From a checkpoint of a small model that answers yes/no questions on an image's attributes.
Data: trained on photos with spoken descriptions (Open Images, Localized Narratives), 50862 training examples, 47.3 epochs.
Rows from block 2 of the fusion encoder of a small model that answers yes/no questions on an image's attributes, named by matrix and row number. Rows with one number belong to one neuron. Each number is 500 + 25 x the weight over its row's rms, rounded and kept within 0 to 999. All counts start at 0. Numbers have three digits each. After the name is the row's rms in percent of the matrix's.
After each neuron's rows are labels from the 100 texts, of 14848, where the neuron reaches its highest value: "tokens" is the input token at the peak. Only what is clearly more common there than usual is listed. The data: photos with spoken descriptions (Open Images, Localized Narratives). In brackets: how many of the 100.
# fc1: MLP up (fusion_encoder.blocks.2.mlp.fc1.weight, 768x192), inputs 0-191
# fc2: MLP down (fusion_encoder.blocks.2.mlp.fc2.weight, 192x768, transposed), outputs 0-191

fc1.347 111:512502509486503487510491476526503500506512484487509556519514500480511502513499452515498507500507469486458504417522503510460471488497521542454476482489496501500516460481452496550481524544508498510523492492533514503484466482536469487507478493507475507536499518481510466504494511498484548477475510490529503526500487492501461532484516464503501523482493510464519518516493487517521479487442448473466450545484494493543510522552496483498503488500494479498478479498451516518511536462442483461476531472506496486528504532519513504469530515459498577491487519544493446538483509452500495465
fc2.347 102:478507496459514515534481499513509458484498507518531530483516487555518524471526475570512513480499513488511512534487526523526485456508502543514514497534492476479494514552515465496516445514476477445518544495522513495503479480510536502553468485552489518492497539522533515461525483466517513533526467500451545518492515500500508501487465506515518574530471499506474511471492497502476479518512531500536493519484483498475507477456446491518493526497489509485488485478564517513520465515501461562514490525514495492494511518479490483489498504550491484469495457526508471479501516512539507510
tokens: "sky" (96)

fc1.442 127:453462528470516514493505469509491472493559523532484504484469540507547515494459518481479535523482474466500498462478507476539507523464482542439501498528498465473542512496475526489489509480507514479515548512476513494477457497499535527508503531484488477509496519512508463507489529505548560532468520510533463525506538504518491486480504468483482474529507460469505475498538480540477482504507497475524490475521503443507526540523505497517531532570495503481489506530464488469492523507522506501514510458503494524493467527490507487504536515503466518471474528558496490519447498501523519507
fc2.442 149:514452470507498495518525484464484519460508487504504506472458518480489472544483464484518474503475496478473509476466452493488499468534506484513495545474501502454451526487514494478469490493527487511516532517471494469461507529490523499467507446471445501459508471536456474500497546486540516543517516491499490499473540507512508494458498459511500460504474484447510531517499491507535491491525512467488520487524477462483513504504519497501517504526507488481494520515472480467505516513473513515463538519544545522500441484472474538483505538508508551492515499475471496514476485512421520479
tokens: "flowers" (33); "plant" (32); "flower" (26); "leaves" (7)

fc1.276 112:501554504535495486482466525469522517532511548520522485505484479530548529500509489497491529488490489533539534489569525506484509487483478511492496491501481512514485451515502512472533477464493461506460569480513515523529495527504483539502542471476488515488505497517511535481472484480495496521499501489486459480473494510516534489540516495520469507492495492538495511475507483569536491481522535533505527526493500499490535521503517502498495521507498467469446533498487494472517507498489503503507500438424472503495514516496537518466504510511525469458557498490513524507535514569531457499
fc2.276 106:474483487436491484507528515528491507512511518464540523511493517494462542495470469529507478475461500557467526515488562513534501471502494476482504479518471479507481496552476490504472459506527498490477535530486517492499451480486538489531510499540484508520462485525471440487471483503502550520553541513471515506522540480514540481473500492516531542532504475524466499482479514545473490525487499480561494489493505501488502452481459510485533547517488499487487488493539495502516464506506476539539490488509507500512495467493470475501470487521498526532466480517475494446528487497495514517
tokens: "holding" (12); "guitar" (10); "him" (8); "wearing" (8)

fc1.440 082:488534476510532514523463492464526521509545530498532502510478494502520514481525501482522520522482513533506527501547496458486552509450516493451451484556491479501491495508468470545504488506532497503495563497537477531524495524492513506489541498501462490501509483503540544475504490516489528502462528497506462474501549513468531484530547484473468521525509486530536543492512484524513500516454480478507504525512492507498538536513515541518534519514493477502447518509470477505495541479472465502485512474455485513530462501512512507482471496492467506472479507513525481530496486551554461518
fc2.440 072:493493497519463513522462507511519499481502520465542557488506479572454506500530496527510503481533503543534507498484555494558482483500477504492499484505514463512519474495542503529508519515468507468458475511478512494501461493472531486490479506540520493535493510537485490476532473488494520492550504504515535468436469475508533484509520500526464537494505469537461497446471475518525506498482547534498506468494503507498491478506459526472503506496484506528462475515542483513479448475500457494532527518517518503532523526506498506485473494500522477580503507472518499469523528501477499506
tokens: "table" (25); "wooden" (12); "road" (9); "bicycle" (7)

fc1.562 096:518483503485501534517511449495483492498533511511498507481475520493561460479475487514512557508482498490486555443522499489512491518449511524473490529511500447471514513458509536515481501486527484512498543497467501503454504502500527510500508491475454464513516519512542473509529544477512557527457523467526481510494536525510472507488511491510488484506492464453523509519537464519533502484494503485504472521525498454523542490524518506517536530554521494498489510547445502497492543513472508498459536475507499503513443526501492502514534535491459540503496518537499510548482483491482490518
fc2.562 101:521466472483538517514516485491480511462500463493497496476483496497438462476504471483525484498486462506439532493488502519496528466540517479537486555484464521455473565493528499485449512513516459517508498512477479489467477512483513461498512412502476493472494486482475433484512533505516509509522524492519489490483533471498500510483474459522525496483505486491481508510537470504514490477520496453508509535522472486517508466524473503515508508513487466485510516530494490517513526486460512489477533542551526518479477501489452517472486532474504559463483512508464483504506492473471512526
tokens: "flowers" (70); "flower" (23)

fc1.81 102:519532492492529476530496492495505523510467499482531520518478478450492487466469499523500535517481497530488499491552536491516529496508528523492509531504509452499528486477505503504492536555505512507506515483481471555481503496469500473493506512495455447515522519516563475530517481496483489523460542442528531474453491484530517505504531502504481520488518490524497585533526480489535501530483488520491473489498541512515534488563487510493539485493514472510485498508459523507521552488480490460504487475495475483516455492515500497499448495446491486477489524478509481535484515502497438531
fc2.81 104:489474513477469523557507506534495482443487470478498526536505522512445502518514489521485480516511491511466475461505519522474471465553492548524523542474495472486480506469529493510519525503465528506478491509469474482485459455539502516482525496519468519499484509491490455490492469449538496517509478475518548540487500447458494518467495502499482512474473507503455512500496486471539478511502541530497502464508474496494499456514510509505488490500514505502508510482503502495497490517515542495498554487557524462537518542493492504498527535508531515497526498527450507491468576492501553507
tokens: "black" (79); "white" (17)

fc1.61 095:475489510519522499501491467474514530492487517514522524499476485500505516504465488516509514544481520511477497468533533501537509493497499529485515516519516454505507465489503464537502504523524532512478529480474463543520506492507526480491473497497443484492538523539522523512533503504523515531431531424497497490466467514506530497497546516478479504512496505482522537498486424531507526498520490541507440502505551446517559488514478520488537500505533484537474475524479518504543547499495513493522545485472517496533477491516548478463490507482497515477529508494510495552476509505480483525
fc2.61 072:472506499479476467520470455535495478463529501509520538504512522522462479471501459528515516476498491508465484483521541517522477455501533543534463542512472544456513503519519525462514517506473495500506510516482484551503466477508497483533514474509514469502464503482555450490488493473480507537521503533517492537465535479489500498477475476541541569480506469493493533491506484538525469502484531477512510492549514479484503482520451526534518514528458484450487498488524509530494462490492510487509507493514529486465486515458504534482488484489512510493535524541469486450509531525491500489
tokens: "holding" (40); "standing" (10); "wearing" (9)

fc1.21 114:481528509507529487476479502484513481519542533522478487459491490484498532477508522483496507519490481524528552487509514482490510477434526496495425480507473525469486523510472466478487516516519473490489520506546511514510477559513504588542538494448499497548505507503508498488478500544482517494496526514516483512496502510550478469544520439472503542513479482484524475505505504497488521500498453463504493525540513512501520502507525477526510521543461479490478495510492506494549520473458482503471514493477484534488529479501510523489525487488483502475461504547557492515494439478519500505
fc2.21 121:452511514491466527480514466552496469497484522517518496538530506509491506490490491515435499498510510484455504511483516522533482490506500521569486455464515543501528469521528495464548526488500517479485487510485523545500511466529466458508501483485539469520465503481507474537461501474485460476499476525520531548489502491508464506500493529477535527479496525498472483454498529528451506531513551529501497464531543471505471460527493534523513509510500520500520521497526528518484466524508544473520476487482493456454464510486502495531499465472489502508515520513467530462491523517498485475
tokens: "painting" (15); "cat" (12); "blurry" (10)

fc1.84 122:472459537488486519466512475504483481492530508492509479477474525483556499510471485491504509541499483489468496444483503475516485551451466524467489509490475443467519511460475533491503508477537503490507531496471513517492476489498534494491508529475491479517507515506493468530474531481528537499465525508517472512496521517480487490486500497468486465519501479466513467514531494565484498455498487470514473499519499452520552513522517492499536531559516502492513530558435501478488542517506510484499523452511493518478433532495515489482524520485457536482457520527502505537476485494493498506
fc2.84 147:519470465510484483529527482488496498471533502497493516475477503493478464530481445473507516515479504504480517473482455504497495478538487495536491533438486517431459524478522510461491495479524463523518518511472512482487467541490521480475513417456461497491521470529500448484489535497527503523529528501498516512467553482494519486505493468503513465482456462455519497524480473492525524490529520467490523513527503466482507478501534528487515509512511492483488523508489496499488514512480503503476550509520549517479443478452485537492515501503512542497499501487482512501489471504426496492
tokens: "flowers" (67); "flower" (30)

fc1.731 113:545472511497487462513514522544510486542554486487489538529534524515507477530476476497505501526489519510492498452511462536471487490508509502469485496505446499493488479505435473503501483514551519534498504497524488475496474485519485524471470456483490526532491445500496453492481527530515525488505531499502523533490499487477527547477503475514459480474488497475528494529501503488535485520459465452474441552503481499507500517515507477446490481488520516476478472475503509549486501489511468497479510463511501479534524529526527478489540520492508529500466491507476490511462468461489537438
fc2.731 103:479474490507516489507513517427464535485462523499516485423446464473485551512504523515523493505503496506484499537507511452506546510470479477507503501511514469512494513491489523507456462484481444478509509498485504506486508560446519475500481495523497507478562523494496473490558525507493511524506538511462489434493514464505507449529497480482509484502523465546463501523502485506490552484500497500513518506492489480465497513455513493514505495521481485499493503522513492475500522501486505538533519541495507577495487468501470515491467494530507496488512472487533502501546478489492469544
tokens: "sky" (27); "poles" (22); "buildings" (18); "tower" (8)

fc1.398 117:476457497500491523539501476493504520489553519523530513461505518506527529515509481466523479512476502515473548440496480485512495498462478492436480492523514488485485519487470504509475500519497490489479538506521519503507477508488540519542494506502465472513497516501531470451537522494516595508436515473526459504538494530521494510499529495488445483517477477501509464501504491487511498521517461476530477521512502463538523496504523501527497563553515488492431466509499486509509525476487477524526543503511511514517479514508521505499543528510433503516512506538515510528472490498503494502
fc2.398 139:490459468528449541495500479470473518469520499525491495485469519523462498563509486483483458510492514494487505432483441472490462472526483478509479501477549512487492548478493519493490512513530521479497499517501532501464483520485500506471473472472475479464521488541489468497515562491491526517506496490515480514509493525511504508474528473510475456491489480437525519519476506458542515482529470480457511488532512469511504476519549479481505546549510497481480527528476476499474507493491486490487510507522531516515480467540495543481519496486521520532532519466495523511487489481431512468
tokens: "painting" (27); "poster" (24); "paper" (17); "images" (8)

fc1.140 101:469544471552501521526480496492497529535525531502499524515485485506507519490479516492458568512507475525515547487547529463499532512488492537474470478513488493526538474520494495516517505483548448477481528483509520520512456503484490508489512460510486487524501495508564521472494482535492507488482562489509489473458523501468499500538522477481455504516518465538505510498485436519480487537482540498481504503506505518539527510515520540486511519521494463493430497538477479490470523476490484487496512510457482506518526521537519498492448491495520491455517505522506467532509508517539470534
fc2.140 087:511498514489493460515507534523535500524495524461478483522522477509485484508500552521465499469535507525522473506545532474523533517518457531506530493499505494501508482487483504507497491472466540506447446468469508486513489511504543497455533526512505524555480524507520484510473493503494519511519523458483530496457484474536551502507518516459503523517504512520481495475524510488515491531495507540479519480456523544457448496480508538451485474456522490544499478459529502477513494491542477501490490469492456469514527484518472485549526493520509503553488480463497528478463518531536493484
tokens: "table" (32); "wooden" (10)

fc1.55 090:472533475490505536472509498486483523522486502505495460538465527492522580506497518494474493516518510508511510492516510483501494503481486499468479497516508493524548448530515507505536522462518545495520528515488474520490495511472434505475477489520456476451494446501497506546491508546450530521495479492532467487501473466413459499487506528482488503508554466516539535506492483540496489496481498505480529487547527470538522486530499513501530529491512501503521526509466469539526531505479527519496494480482503497478491510566525494501470529473504498464520507526506474515510538510488494517
fc2.55 087:509492509502500431436514487498500498527466520482453460494475491483517526543447538510476489462510521526525473502513481535500517516489493498506504454476460497509501463510472535481514530495512521489501506528484480512474498541471475564466519486517514492494518495496463486533475533533477514518557513500520459480469467493518507453495456498500488518563505493492498530517554550556510543455489494502471512535491482492464471532509492455466509500482495514514500479486525512475523464521501489486508498474492484526492540512507479495506522473489527536496514509472516507471534473488504483453
tokens: "sky" (55); "blue" (22)

fc1.674 111:500502514479497499509491496518493519507491487498515550515500487482486506508510454500498492498497463498452509426495508502475473478498546512457482510505511501509497483484464479552484513550505502512506496495534510501482485483538484482515486509510452505527496508478499464518500489499480559483480507483531505521505478500505464534482532459493495533504494504473521510507487477514523475493436424470478449527483494514546526504560482493499511507511492484499489507496412515505523537459434492468473524480522491483533511507516509499459522524467507555517480515532492436540490511465482507476
fc2.674 107:485501487460503520520492498534511462487505498505533531504522505555520518475510469564493511471508518482517517518476519528526468460512499550499517489516489483463505501544520470495515445502480493441512537491526506486485475473511530509550471479551485521487485534519524516463496489469515526536527461489449547531487513508498499517471452506524501552538462510488474517471494501503490464520510526491516484516488483496486495474455435493496491540496504511486490500484563513518522469512500455560501478521526500475491513528492496481487500514550493511482494455531497470481482523513528515480
tokens: "sky" (83); "trees" (8)

fc1.195 106:507528522492553454547523508495542556497477488506477507481523476487488455506451531531497526494479488511508513505549513544479532491542526517537514513492508494514483543494502456496497540524508490542477489448482482531491499522508521509525492471490495492487539518502486520483517485481514477490493520468491510476495487511535540498481515509461515488511483533497485507526530489481513536569551517511509504509459517533486506481492486497527513459482507480578497456477482551438525500497483554444473510519487461483512518504499484462500516466475503513478521504483511511508448488516522495501
fc2.195 111:439486462516459563535501487504450512454514500492517528518484557521506528539515491476492492495487541513470489472515519462503480461512474515501478495504524513527519483495488505484540522538527520503502523553500496513498458471479490502493509480517494479515467474486527499499499499524460501523516517502524519518469525496493496492497510518523483492483494454551495542532458502463501514510488525483506513471546508468543496482524487530480517530543497543469461539516508447520469478528493509494535513499532548504514493494565497560481440500482507520498544516500509475478505509524505490533
tokens: "holding" (54); "standing" (9); "smiling" (8); "people" (7)

fc1.181 079:488486546497480506496486482515501501522533536552501495511490512495550477538459493479507522574512507507502546455483468505519511534466485506468484512516520497476521486484455497513493511472537509477482545478495476537509488509527503510516479479504483480498517481526516523503496525511513536502447508491507490512494519533485487522484540503471493518530513516484537488520511467570518487480477498516493451503496525474531570524530503518499549531528519495485489504527441520462518550516502477475476489437477481482529462515511560492482509519482472494468529511513516483548477470512483499489
fc2.181 066:543527526503497502489459498488528505536470534528495477494504463508507507496517539499510499524525493532512524576487500556497539529450537476518492512506498516538500499539488497500488497493498472463481494490493485536515567512511453469479505497516525500518515499494494540544508490512468474471509493531492506460490527481522483457527501508468552557471522511511487487503492497529485533511435522554508505498497524522483483529486512527522542449486465504530527502487530520532489466524495520501486448503465470514514466508488509484515464462497479497507512497444520522465513472498525465477
tokens: "flowers" (57); "plant" (11); "plants" (10); "flower" (7)

fc1.178 122:502494511524470508533485482529519487503536522532528539471528505499505474470469459465552530537465501553503544490500535511523520508511496459499492517492471491492496521486530519509517536496528458520495543498465448529520479500496513497530491453490493465511499475535507488478531490506530485506490582494537498468480541488468515496541498508512501506474500454512501491518490432492529532544514519511525480472536544486508550464536487562474553540533499500495478489506500511520497508487510493472516526503514524505512481494498520491475464491456469473507487526485498493508491456507498501533
fc2.178 131:495511514502485517505458477531481455485521497518492550513516510506475496493522472501516517533492504507461490490462515538507499478496543495545455509517506505496496481485518482517521515505505492495488537523498463553533478465521444480531508490532504455515512473473524474519527494505452465507538544548520518522486525458474472501514492504504531555469494472521478520503473481515513529503444507501521486496565520481521525460531454530528530519507470492455518523488497516563502471512489543480523540486519547497524513512481520516475486458466501496470513529534471489472514497486525493521
tokens: "statue" (40); "sculpture" (39); "two" (10)

fc1.662 111:512501489495469500489499475456500552486456488503517487475448497496511505543477473504503509488457525490517527513500524503503483516475491498500485494426472500518497457478521541491482477513481462518498519520457491518494561541452444504524525519509489472468513504520511490497515443488463481496486484497513454483453497559500476476518494510524499509486485501498495513499497504531519520477520512534490521520520536484506519497518472503505516489508493511550474487516500476456559518543450543506535503515494501531464505547489509543500486507473541500463522510469516501512546505559452471484
fc2.662 112:475451486458489488482538516502458464502504483508524501485465529492527549493485455467489486479471548459485473483465503522472471472502477519486520491461452517525490487522492532474521453477497476485533535522537534472465489502497509484496471464489490526477469498485491455501457497492532521506510480502456541517498518488501492464483478514505493500487497476497515478478509536511443498504514493477533520493476485470481494535459500489476484516515506558456492505450544471491488492535497499550534453485526492536454480499467497483499541518546519482468486459495506480474529500500510526480
tokens: "black" (18); "surface" (12); "grey" (10); "red" (8)

fc1.213 105:462473504528488574463490457501476476478530505502494473505478552484533545506524498502494483510519483511506506468460497465555488519454488494446497493521512478496528492500510535498510501467507502459542529517477487499494494501517489540499495525486481485501474475486492497545505525528493550500476486512542471501494507477493432505516495483491483482553495482474489490511496479504480473420477491469483489521537484446539522506534516471494502552553518500482517546538471457526493527498524501524486517499518524505504492535501519525524499555498485533505506523520498506522458522478514517479
fc2.213 103:515514510498497427495508453502507478506476521513467492497503494493476487533443501508472540524475509514493526496502453542508495506519514505565479499439480512477490463505465521432503531479530495512482532506480490549485504534497470497475498464463500469520525488503495462549471510502462498491529509500523515517432508497507510473515499486476511523508480497499542503534537530523518547497505501505474483525515549481470489496525507526495567479507495501502510488489515530497500469498475529468471495463489477499488455504496507510510511450469485534491531522466485518486493466510475446448
tokens: "flowers" (58); "leaves" (15); "bird" (8)

fc1.480 077:526482504473520488506511483475547531544500505522501490515483459517502490518465498523492492490480515512515496486481473516533518504502512487483501531503523482465488467485497464526498534502521534512465500488470468502510513542475526499506457467493445464484523501536508485515527487554526520505472508463538512503483472522503535482460538507481500503533491487467527529522542448542544520501536464511496488530448548514495518508534451505491531513498513485575508491513491524505545547507477496474476526461471492512527502494496506464462528484464514545511511540478540488546488482535480507490
fc2.480 059:489521460540527526505478480475498525510487489487463484493502460499470527465526537516506486468522480518489480525561518484500545504483514495520484487524495520549526492523514502494492510507501515483523461479534507533513513499491459509506522518506520478526485498426502486508517525543454457442487517508506525468489426465527476500529501485493509506490521500580494534519541515492492503540498488494446506488517503523529457507503502494499493478493480467525495464519514493545445508455475525496496480527479477511483526464542462527523509494492494520527522505505490500506526520480535438502
tokens: "holding" (72); "wearing" (14); "person" (9)

fc1.28 105:459494511531491522469513478510477489534512503495533486513461541467565540496451500519485523533490507496503490485505514466525489517469490506447494497511482463499547449511455522490543510488506501460547548522469482514488490506497504487488513542498478493521492459502523501570477517530497520531483514496548462491462514475434458485501501510459481479523538467485516502549492474521501486444465490483500491516496492470516526520527519509465527533535515506454528520505457461497508520509521482505499500459496500517501490534507572494499488523497494495472482524496513489517479504520513492501
fc2.28 090:495501512484505432457538468495465513489471491508457467504467501501521489544451505494464526522459535495469516485503476510490503498509493519541496487438480529495509466461472524434482544471519507520512511557481500531476499536504483479440514463469516486492523508487484472547448533495484491509514517512539497531444520499515510464509499500481548482491509495505524489511511506517492532488510496505484512505511524462488509502536515518495547494521491530483515490486489508479522509541485544453521490469505485519475466462494495518489504478461528562489521526482495516483514464508474467482
tokens: "flowers" (22); "red" (16); "pink" (13); "blue" (12)

fc1.743 123:467460504486500513525499460514493474491545521523519521481486526488565484493457484494513541536474481478463516441500497492522499533477480527473507498515473465461528527477486519512500488485539499514505549495479507506484442469493534506501491497459481487509495513509509467481495526473539544514447535482505488514516521537498492495472505495488472482515517476476512483504536486548488488517517499482523462467521520463516543515512523508506531532545507507481470476544467498484455531494505502507496529458506491514488436517499503489503528529503420528507479504537504487535434495490496506524
fc2.743 157:521450462510499477523515504486497528456537471492502544468477522493484465528498436462533495507465496475485497473462453490469484464546511478511482544462487511457450512482538474459477485510528486523512529516499508471480500527483520506488496455472470490457508461535474482469493519487541499519525526505496500495492520509504505511475497457539494454515450477464509521518485492491532493485544506451496508509528475465502517493504507494506503510515503484485474510515476480473504508498468506512476547530535550522478466490461488540469519514503519526490491504495468485507506470501426521490
tokens: "flowers" (38); "flower" (31); "plant" (26)

fc1.366 118:503491509524524523501481516492460503512523511493509515459487510514492501532508519504506495554540466497478526492496476474486557505471503486483483548533532500475513470472476474498474497480525483488455527463510486514486523508499531510442542498537484479465506457514505535506463549481490538524485520487499489480486487518517515510481568462479488488508519471523459535471535469524537481498475527534473480483530473494543512506496542515499513541523508428463493519515433477472493513483503533487459468498484459499521452506548511520482465517511484494488516513477499480530506494518480485495
fc2.366 135:489507467509500507525472509486512463499532524481503513475489504510443507494510492487539526515514479507521503567481497501520536523448529468519473461535474517497520474519506479490487493484525458465502536506521491526492507528459488504492516482526540476498496480467497522502500470522479472463535544562496518460466537499516505448523506470506505542522503455549474507476518536530458538514472530484521529480516522504485486523491465521519533507505459468519458501522519464502451464475484510510507473535482488530465479524481454508500479452497476500496485507476511473465536476508508466496
tokens: "table" (14); "laptop" (13); "screen" (9); "water" (9)

fc1.25 080:511500503488497529517460471506488493519533513494549553489508504531530518532525479538483517537499507509487529446483477499502495498485500504477483521503517475491518446460479511517503512521516486490490561473515491548506496502475487518465503500512456460492531483518533460522499507507478553524464498470499475498478482517506486536516553472510449528497511450506498550502525469529540497481468489503499490557506521466538539501514504487488502533504541471476442516512485497537504537489481492484500508451482452476506484551547506504453509512489486532480500494476493484563503503499497464490
fc2.25 084:501528494520484524552471486476529501454490533492449495505499475537439479515550508510508535495523488523527498506500487461516508506454513491522489505506518506492494485471562494486471491466460510509484477494495523517508505525505475553455536522455512489546509515484510507511520472490459478464501497508491512481490492486515506456555558495485486506534472498546487506479499527473527537516482512496504523474516552519476468484488525530530525465499485498553482557504495480500463480486492533505478513511481500513501478507494468535543534468498523505544526499484511558473496531531475458489
tokens: "sky" (23); "poster" (15); "poles" (10); "text" (7)

fc1.597 107:466486471514514521510492466492505500502502510528489471506505490497523515458484524458509512485496498542502499497489510512556525532512511488500490516527526502533568533491505524523518510500547529469528490495481503521494485498440521469523425477488503472520499491483505485515542510576497503491487518493502529476505504500522478485510503505492502501539545466515538522529504462506463532530525485494512508483494551486518498511497486520491525519514490493507511488550520510550453507465488476499517486502499501516501467454542477490466435478473441489535528507482534490500488466464513468579
fc2.597 095:520509491471516530506508548506505512509534471465527548502521475552457511475545473506526479482490506477510487503461531494521480469511500514471526507510505470502435473518499468501458454512485471479489500500517542471552505478505502490533526537516491533539473507520506471479499488487501509495542502488458487504487501474506520512515492487538493496445445498517483495505446490481501478509449467478545488549472470534484504453463463484499473518468531501498493534494533482528515472490499480546523516489503485499539541536513512472459502525536529503496486459516476496482546495489503517522
tokens: "table" (13); "wall" (12); "glass" (9); "tables" (8)

fc1.39 105:446483470490502543534472476500489485482497519511520509473501494496496558469513522503483517521521481537478502492524528460546549548491488509502490495535505486513578515497503522538498519497524497468514494470481492546479467485456533461510470512538499481521499528481539484494527507539496513476474527493499510475516518497491479490529499521438505509504543465547491506514490467486459530524497502494512493478493517474549497499499495516496502521508490478491490488553511492546448514476507486492523494518510497510505483489553484486520458492481422529508511502507528476503487505454523446562
fc2.39 084:511517500480485507547506521512519503480532480460510537496519504539459495516534473513494520497500496493520491485464531491505459491505479557491505479449503483494486443487509495476455437511479459480473470482516581476525530500509516498516494526498501508552488519553540482491504461485480527485516483476442521508466498468511520507522528487505485488492437487506512471500431468472480502501500521520528495567484512498500488466453512509495476491466522491527456504490513478518518501499491465557511522501497495494501535554508511501492526497545534505522491458505492504496522493485479486507
tokens: "table" (25); "wall" (14); "room" (11); "glass" (9)

fc1.698 101:513507524491456508552475487501538505491523533570495531485514498538499464529466480444512534521494491505545532505465474515531497518519480495484492524472518478463510520466511521521494517506507496490449517468494469507494495507489526518550494467521490463470520506566496512447519487509520529520513529471500496486505556527496525505467503470504483505511499504467516500511493474535555526567522534520492477462532519488502517474493466562459562558514511478523479483519492513493512510489493479505499518502507528501529478508509516489480479489501475497516498508505514482515474448524455515495
fc2.698 086:442518469524509540501493471484472473489486519511510510506475527509504558487535477502486493482486531503483513496497513501500469433483531493510477493502502552530503500550512472464549525508485497483537541572526513506508462477513455503510520482475491489520461478470527528515488475518460451507501472529530516524511483495507457464516518535521508552488497465532495512470458502474474508483495516478519537495537509493512501498526502514524510518529465550461506518498516452548487465532458539493503495503509530513470502484512505537506479499485520463508536520511527478467528528519529498518
tokens: "statue" (20); "sculpture" (18); "person" (17); "man" (10)

fc1.165 106:472499507542487523494412507455477494499502516508517517455470474502514529493542510490540494514528463509482506477522536444509497526466497514497490483531530441498512502475497525537486505535500467473499494464495533539509522498486517471510478536517496484516527538494514519511555544482451522509497544495503483446486488500508483484543505482460489488488512476506503550508472469512502525496446499524490477513502482482516508513499508531505508517513491414497493521530484481509473505463496504490505527508504506524525497489522500529469459500489489497495530515482538495505517476470507414537
fc2.165 103:496483448545499502567507507492524508453546487473486519487499502494446483524535490484528503499511507529537462487483503467512493497522478503502497479462496492480501482466536496489475463476489492482524468509491525487506487531466506513498503481517494501526506497498520487483531499536488489484539539489470541476459498449486517473537510476502467477519444466530498493544474492449521549504514517493486514524506508487497466468467514489478480509476509485555470461515518450535494494479492488542509581536516541524516539524525458524480486487523518525528508478483505490470520492491464476525
tokens: "table" (37); "cup" (13); "food" (8)

fc1.217 110:522497465457499542542493486482501541497514460517513539480491497517463496502491458491513499515461509512487562479480490531511494499507517502491461530476508469478488508493492514516466522505532466480427522495519505508479491503465516467553477478548466471521531481510546452460516476535494571472489519460534517512516506521488485508490503486489498492467481510506543471552487463500517515521498461493495495520492517498544510455510489540498534552505505481501466469545492501534499530486437499492478488504507487509531486509524521481476507498474472541514521526525502479528499474461498470515
fc2.217 116:488503489509449508514481462508485505457497488523476506487483484510457497516502493489497499499507507536458528482536503534486499500473502485538467508467480543520540525470494534476501499504497499509498461519498514544470453499473456472491503461518552479520499474462529444510512501513461464456531501545500495503473503482520470455514525493522546518449542458512509488510500509495523543510488502493477559482533544484529479481503499497501520497520460497495498460537527487544484503508472526491526511511510526535478473476501500536483490461491510527535537506491521517449543494473448461497
tokens: "painting" (25); "toy" (23); "toys" (18); "text" (11)

fc1.465 119:496487496500462501516463481519519476514520527527536562484527512497508512492494459476536500553481517529510536477484518503511506494514483458500483496494494494477483484501501492515527520507541489478494581487493466512513498506499500489537487467531476457479506479574513479499533504515502499531496562490513506485472529504455522513496509499514494550470477474501508523511496486529529531552511502511513453494560518457506536469524468541452572559503521477484482471496510506526531511492506500495517536486515522488500484511517543497467471487460463507467476500513503455510519486498474494499
fc2.465 140:449530505496500529563436460518508455447532505514508553493531507497454518490542493529520543526500471499502493477472528485540467471503521511521470483543525519489539509485534468507495511521484495448535504501527505543516481475520498512541469512505517473515497520492551541479562473493466501501488502519513505523517516480497484515524532480509503550542490499503488510523436475453499499502493521495539477496531535481532512468520471492542501518507456472477478495497496497547514499470479487485507524534507531496517525496511504525492507482475489476501494519540510473504493521476496494538
tokens: "statue" (57); "sculpture" (29); "tower" (8)

fc1.332 118:493465468527468515540451466496529481490517507522528562476514520505492503486485453478528512536488506505505551438482512519525484484510497493481470481494514531475494505505506518510516500506507486457507529494497472517513494485517496474536455439505470473515497493530560486479542516535499516532484557464504541503478532493489487507513488478505464503467453466491514498552464447494533511555496503514494459497534537473523519477510471527474533552516508474500460464503503493532496506487493464492502529496528540505538491491524540527494461502477479504513550507512503482508496490476488498503
fc2.332 127:462533467502505516587452481499526496457529528496514542487513495502451495498524503519522547509492486517533519515511528473555497485504507493493476460534516522484531533490521465515478508525483483465534501510524512520516454489479514514551493496501516480522493515501565537435554455531482492498495517515513511498515539519492511492534524491518502530511495485523477495534434468448507515504503515481535513487518518512527509477514477514526499523505460481499468479502505469532507518474480468495519503556500518522516516486519496525503458489477492464529488518515538471499504508512496499557
tokens: "statue" (47); "sculpture" (30)

fc1.405 098:493544504507520475483486506456505456538520516544463503494469481522500494504474519468472529511503510467527533501496520514482505478490513540507494455509481483469509512480473487510516503534527468487500513498551498502481478521529479534527483461472510505512555530508496528486497493515499508520519546503488520513458525506508494451541480434462497520479499500481553490516513503531494556521489478500454457503500490522483511527481487509486529507499469492482474500501487519474509507479455505511475513490482455548532544493520524487452503456512511506469470488529571434501494446483531490522
fc2.405 109:477527498518466584478511516540497523507505510482488483554531501508494473511518511506469494450507535486504494527512508471524466499487486525531509445491541517521513469490523489477513518493509540504457467538493551517531519473487480489506546524508563495538449511489515523521466497492469450474506487517515493532488491530555490502512515526532506498498481527506484500471474551522473488511481522518494520463507522521507457459516487521490467524487518537529494543521522470498470450512522519485529461492474485467468490484533470511517490482479500507524521509482483532452518500533489474502
tokens: "table" (26); "white" (21); "cloth" (8)